{
  "n_mels": 64,
  "hop_length": 160,
  "input": "log_mel",
  "mask_prob": 0.08,
  "activation": "relu",
  "init": "lecun_normal",
  "eps": 1e-08,
  "max_precond_dim": 1536,
  "one_sided": false,
  "steps": 35600,
  "epochs": 116.7,
  "warmup_steps": 710,
  "weight_decay": 0.03,
  "adamw_weight_decay_other_params": 0.01
}
Rows from block 2 of a small self-supervised audio encoder (BEST-RQ), named by matrix and row number. Rows with one number belong to one channel. Each number is 128 + 32 x the weight over its row's rms, rounded and kept within 0 to 255. All counts start at 0. Numbers have three digits each.
After each channel's rows are labels from the 100 clips, of 14976, where the channel reaches its highest value: "top examples" is what is common among them. Only what is clearly more common there than usual is listed. The data: synthesized solo parts of chorales (CocoChorales).
# convs0: first width-11 conv (model.blocks.2.convs.0.weight, 128x128x11, each kernel summed), inputs 0-31
# convs1: second width-11 conv (model.blocks.2.convs.1.weight, 128x128x11, transposed, each kernel summed), outputs 0-31

convs0.104:110096119128111133139122152153130116144159118132111163105104176149094102077066149138155090178116
convs1.104:132146103175160122106107131102123116126134101189138107149145092115146128137210147107137092114108
top examples: tuba; horn; note D4; note F3

convs0.116:084124090094138129091148071133125134116160089140173102098060153103126129162125122109116143122062
convs1.116:082119114126081115103131107106070047086100110127123106140086126035126161121080136101145153128056
top examples: oboe; note D#5

convs0.37:103104187081134154101097119133107177137088143045106168141131168078119085154134131095098110139118
convs1.37:080102139168112126130158158129171173198073122167123145146116137163193168172097134170147202136127
top examples: tuba; note A3

convs0.88:146107095162172101171147140149179132165131115162156157135105142093143131081105074150190106110166
convs1.88:079067201146183140068116160095122154148171165092124139092108116139148141106114071123119116108134
top examples: tuba

convs0.50:108109130109128132141139075045091120094166186133118107127129124112109151148081118092170161140100
convs1.50:138120100053147108129181070099102170208154121107131099134134149178157106133163088151095127166154
top examples: cello; oboe

convs0.120:136073173098126100140114129163205107078109120106117154107199121101163119130174112057089116077161
convs1.120:109057066111106168133117124103158130116135058123135097135131182169189157118137145129127067089112
top examples: bassoon; note G#3; note B3; note A#3

convs0.70:099094116129086092121125129151111111120080149144114073126115113177101088041133135133154135157108
convs1.70:163085130104069078091149142070110114117110121097114082112168065184108105139151216095128142100095
top examples: tuba; note G3; note A3

convs0.87:080144120174084108102128141114137153107163122090113048191166110116152188119097148125131111159122
convs1.87:128124163109113128153146163129118076146135116135097156095115108149100085217100062155122140094132
top examples: trombone; note D#4; note E4; note F4

convs0.63:119140166164123095128128150156110115156128160152109116193110070106110105116098172101166186123087
convs1.63:105094068109111142081118091115117094102128105103151132078125128117122104159175118117100148149131
top examples: trombone; note D#4

convs0.7:137136125140061144120088109033127110061106178121059099146117120116116182170144076117084096183155
convs1.7:079122143130089153098126122061152175132111156118189145105147119119113156122077056164114114143120
top examples: trombone; note F#4

convs0.27:071085136101143113080152111096130114078110104119123123120178179105189055121145084145086137079162
convs1.27:212114084091161125136171114092106141071148162111119097091065141111096147143096154128106079157168
top examples: trombone; note F4; oboe

convs0.71:147085157132179118113241152082080061140080171135176090077198122152134162129126179081125124146115
convs1.71:146118156168149071149137127107128112103125086110159144154111128063095126074143135124135114098123
top examples: cello; note B3; note C4

convs0.121:182132132125163138126123128162101123096137128102147151122177092102109095192152133099189144120057
convs1.121:112176123176112126188173137098082123142154178068096144167073140089147113122136113153122133142133
top examples: note D#4; viola

convs0.1:071110110114120137136174143115223085078079133154097104116127115111088114167113082103081134163064
convs1.1:091125131117190073147159138151177132124103130181131139118167141139130191082131080141081133149135
top examples: cello; note D4; note C4; note A#3

convs0.4:169159121086107127132159132118090129078117090108136135122086085146134095113169114166086143130166
convs1.4:181139107116152143099100171165105107132204053132132146107124171065109133159143188130121058080116
top examples: trombone; note F#4; note F4

convs0.79:127107095144136139188052072154123111112082144111152150099110126122111105118092177139138098122095
convs1.79:113123152166090088176076119102083130135108132143089129126161111124120109138125093138103095111127
top examples: note A4

convs0.93:155129061077083108130087154171126110096098180144161075120086134128076171155130120137098161190167
convs1.93:151171147177148105148163111090120144155148159145095133143101138123087106148141094215120116157110
top examples: tuba

convs0.46:160110153063091056133106150182146093082140138133160133145109224149121099096114173073127115113134
convs1.46:119139096141141071219168133131094104044184142097127141130065108185041118123127156195081127120191
top examples: bassoon; note A3; cello; note A#3

convs0.31:085096170109097117086096119124145149128208155140161132112119095109164151124101157105140117180171
convs1.31:160134145105137136101118133103117168112118077136185120109086161147099083126130163176127132127147
top examples: note D#4; trombone; note D4; note E4

convs0.90:094091114067124171114167176138154099112134130147121149151165109119106116096153106109127180150135
convs1.90:151135119100104161131150148156173121102093143127150121133082143065084089158103093078159118190124
top examples: bassoon; note A#3

convs0.17:144105192136076142127099090119150143123135111129154108148087145134108132111055145064059168139122
convs1.17:095089161137165098125179116170125148114111122142162094108104091138138140160103134153118150116077
top examples: tuba

convs0.40:148087125121081080140136083054156094124067140146117144131121100102170069123108101156096133152133
convs1.40:096120123148056079137076139166098084098097104130162093120083118162127098129124142141113072126128
top examples: violin; bassoon; note A#4; note C5

convs0.100:138109154081131135144124074172126095132183133106158166105132161111137086142109113209166174147084
convs1.100:134111183146131082142151074108133178143120114130098117181114117073053097092096175180080113176133
top examples: violin; note C#5

convs0.14:073137119084128058140122123133092118104135100124125157104162155131147137161120099083131152218201
convs1.14:152147150120171127140109101115101161127168160108142099147109124099143179092139112146121110197153
top examples: oboe; note C5; note D5; note D#5