Weights of a small self-supervised audio encoder (BEST-RQ): batches of 128.
Rows from block 2 of a small self-supervised audio encoder (BEST-RQ), named by matrix and row number. Rows with one number belong to one channel. Each number is 128 + 24 x the weight over its row's rms, rounded and kept within 0 to 255. All counts start at 0. Numbers have three digits each. After the name is the row's rms in percent of the matrix's.
Before each channel's rows are labels from the 100 clips, of 14976, where the channel reaches its highest value: "top examples" is what is common among them. Only what is clearly more common there than usual is listed. The data: synthesized solo parts of chorales (CocoChorales). In brackets: how many of the 100.
# convs0: first width-11 conv (model.blocks.2.convs.0.weight, 128x128x11, each kernel summed), inputs 0-31
# convs1: second width-11 conv (model.blocks.2.convs.1.weight, 128x128x11, transposed, each kernel summed), outputs 0-31

top examples: note C5 (59); oboe (55); violin (34)
convs0.66 094:112118117116123166173098094117182134105121150133137125136126102132142100097086146122133116098119
convs1.66 116:160138097139134126136162143145175113108156134139125122153141164144160131126175157135133140107119

top examples: note F5 (43); trumpet (43); note D5 (35); note D#5 (25)
convs0.72 089:127096141095102129127106128127184108095106120141146141090105124121168112097128149138107158116147
convs1.72 095:096101127112175139115133115102131104101110118139097144163113137120170146179187159123179143143108

top examples: note D4 (35); note F#4 (25); viola (25); cello (25)
convs0.122 101:118147124109142137118092145130089141146126102120146127132130177154137147146112102129126116122126
convs1.122 097:154123095134125156102123134107106105108155142147120131139109128126094075120128106140138091157156

top examples: bassoon (50); note D4 (42); note A#3 (36); note C4 (35)
convs0.59 088:125161121099148120084079131120099134078124094131088143130157130136127104151139111104095141154187
convs1.59 100:154111107123088131093142139087139114097108102157092108136107128110145142114158141123142119103133

top examples: note F5 (25)
convs0.102 092:134117122094111168120127120112130115098145120174153139112106111125140113145112143133107118084121
convs1.102 111:122141092153097110087149146125102119156148136154120129126126136135103150111130105112106123128141

top examples: oboe (71); note A4 (31); note C5 (31); note G#4 (27)
convs0.52 103:111111142129106163134163145138122128111172121091087101147111120090145166152101114093105101142141
convs1.52 095:117097172109117168141121150139149105134103149133127103136145119113105106148111096110160134121105

top examples: horn (44); note B4 (29)
convs0.78 099:097136171110121089091125085121105173138112141134139106131134144074112114092116106115124127084148
convs1.78 097:156115176098105089135172124115139179134109127105153100112169105112118095125140144096092150138140

top examples: note D#5 (55); trumpet (41); note F5 (38)
convs0.95 095:123116125120141158130109101165120106121146124115098107111143078116130085098121110102096138126119
convs1.95 103:153115127146165158053097131133131098163115143139152124122139120142119103135163147092132109144154

top examples: oboe (67); note C5 (42); note C#5 (34); note D5 (33)
convs0.6 089:116154083097123155118098145114143117121087123126100127099122116131163151088133163182145147127121
convs1.6 090:139123129133132095116107081176133110121103148114137126134111138130122152067110164083107129155114

top examples: trumpet (60); note F5 (38); note D#5 (31); note G5 (28)
convs0.5 111:113129182085139132119081098138111131117095141084097109151158091113106129141168138106094134085122
convs1.5 094:174129143135135141149130046093163114156101120106149154110110153114138145119158127139118135142137

top examples: horn (38)
convs0.118 093:180155153101129142124116131128107161119097136116174146144208113122147104070064114100123121123141
convs1.118 101:154112103125110144139158095131186116094172136114154142081122113150141112094119142125138121137094

top examples: note D4 (46); trombone (25)
convs0.83 101:107141168116125113110081107190137119125106130134147104140132092110132113160095092136124100121106
convs1.83 092:108147129155096153146117120065153128127127091125108109085147128113086111099141132182108137118101

top examples: trumpet (60); note E5 (40); note F#5 (26)
convs0.126 107:137141133124127175089144172108126118109165152109140127143119168148065080124095138107146125128125
convs1.126 107:135117089138134113144125164093143121142118138108088103097102082104107152114143073119153126144111

top examples: note D5 (38); oboe (36); note C5 (28)
convs0.26 106:162116101137124119135177106132154106137136149156155164112129131171132083097126110132136114124154
convs1.26 110:169120122117110129134116098117119123150151123174140086137093145127085105076113105140112099159155

top examples: bassoon (72); note A#3 (53); note B3 (43); note A3 (32)
convs0.22 093:079139124118087172124155157110136114119125150098129088124176126150116132093161105170086121108131
convs1.22 113:136098099101150144097064133123145121108172135139105090165173110101132096101103163126162087146131

top examples: note G5 (25)
convs0.33 098:120165125134146125094136153117165116159136155168118064136123105125141107157146093135138184133134
convs1.33 099:083095121135123137145141125152118132098113128120104133130128119131151117111145123138148086113163

top examples: oboe (27); note C5 (26); note A#4 (26)
convs0.20 091:126147131133106144135115101144114112135101151130106160123149126135113117101121141122134143139125
convs1.20 087:126135151110113145141097106091111106138146124148112100141105157132115124166134134117101134108126

top examples: note D#5 (26); trumpet (25)
convs0.84 098:123103110138122142121123149132135102175143131123127107106152131111110122125103090086128108140104
convs1.84 095:146144137114109138102063154141139125150124114200141153111124074110143075163135132152115145109164

top examples: clarinet (40); note F#4 (30); note C#4 (29); note F4 (27)
convs0.76 091:132102151138111146097097130101126147139094113132106138129124101090096118159122126055142164127146
convs1.76 099:140126075098125158179135120127115107075117147122118133137170137124117106123147157182118140142128

top examples: note D4 (35); trombone (30); note C5 (29); note C#5 (25)
convs0.56 101:134138164150154099097133140114133110160118121157154141140108135108128099131176113149106077077138
convs1.56 109:156101087132151093116108156105101136090113125127084096135103121181153140075101136132111124117114

top examples: viola (38); violin (32); note G4 (29); note F#4 (25)
convs0.64 099:081109142166100187111153105147113129129144116116106133072126147081137094085108133106114140135090
convs1.64 106:150112153114118120126151102142121112153118154095123192119126139170151130137154164165118147120142

top examples: note D4 (30); tuba (29)
convs0.127 107:091158154131135158140068156148129148119126113127143110086145114162125100146106118158099055126128
convs1.127 097:145109073150118087148146138135122134132154116120132119125136115130151172120141147102105181151127

top examples: note F5 (66); trumpet (66); note D#5 (40); note F#5 (32)
convs0.38 102:113110092095120059141166129127120117116083108133134127144177116136119095145118103102093112119176
convs1.38 097:168108146127174137114128144155109141106117139130080108135118118139136178075147147138124088121134

top examples: note D5 (25)
convs0.13 095:131103120150136113143157121159123155143126167175174151104140155155139130102146161108105137135125
convs1.13 099:134094124086108126131132096135107140097109088123122132069146080137105099149062115120166123148139

top examples: violin (100); note D#5 (66); note F5 (62); note F#5 (26)
convs0.3 105:136151164174116114141117162130114121116112130128128124128164140130111103145105155104143075109147
convs1.3 110:138134119129101106142167122117139172108125139114128142107111092170136175114124135098106161056112

top examples: oboe (65); note C#5 (44); note C5 (39); note B4 (25)
convs0.53 087:097151110102119127153191120158117158127107114121128114135159174083127135120107131128162142139117
convs1.53 102:127074154143137088120129150118171158130170119101152150153138141098108117092125139126132168107131

top examples: violin (99); note D#5 (79); note F5 (40); note C#5 (30)
convs0.117 106:134152122134164152131113148104137093183167096129082151139134152141153116149142101120128128148133
convs1.117 087:103107121133146111117096132132124183144123142107102120154102178121131153111116101154113087131122

top examples: note B3 (25)
convs0.45 085:133149109143117146134125131129109125149094097124100083119150159127096109101143131083152090135121
convs1.45 095:133055115183126152153143140117125117135128128110101125163154129137110132130179137118191140120129

top examples: note C5 (46); violin (42); oboe (34)
convs0.54 084:134073077150161134134164147133111073124138106106144101088130117133101085115213120172140131110146
convs1.54 108:137124143155134112162146121134072140106142113140062124106131130099099108124110166114147107113126

top examples: trumpet (64)
convs0.47 102:100114137136130149184138122129121107095140116117135127094152103121096123156148138145103113150126
convs1.47 108:132146107137134107103129110162059107150066111124144123151115141127122151117124151110104131111147

top examples: clarinet (47); note C5 (38); violin (37); note E5 (26)
convs0.32 109:108113130097112112122127042118095142106156151146143138109156107149121158120120150099143077100151
convs1.32 113:144152102128108092155084105124129123110144093103105109159105121155114116149124137112145141175127

top examples: oboe (55); note F#5 (37); note G5 (32); note C5 (31)
convs0.10 102:117134107144154134125112136104080181115139145136131126105128125124134113120158162137137137149119
convs1.10 103:089112124141162116108149157126154075142115120087155184141120144171139106096141111085164134135108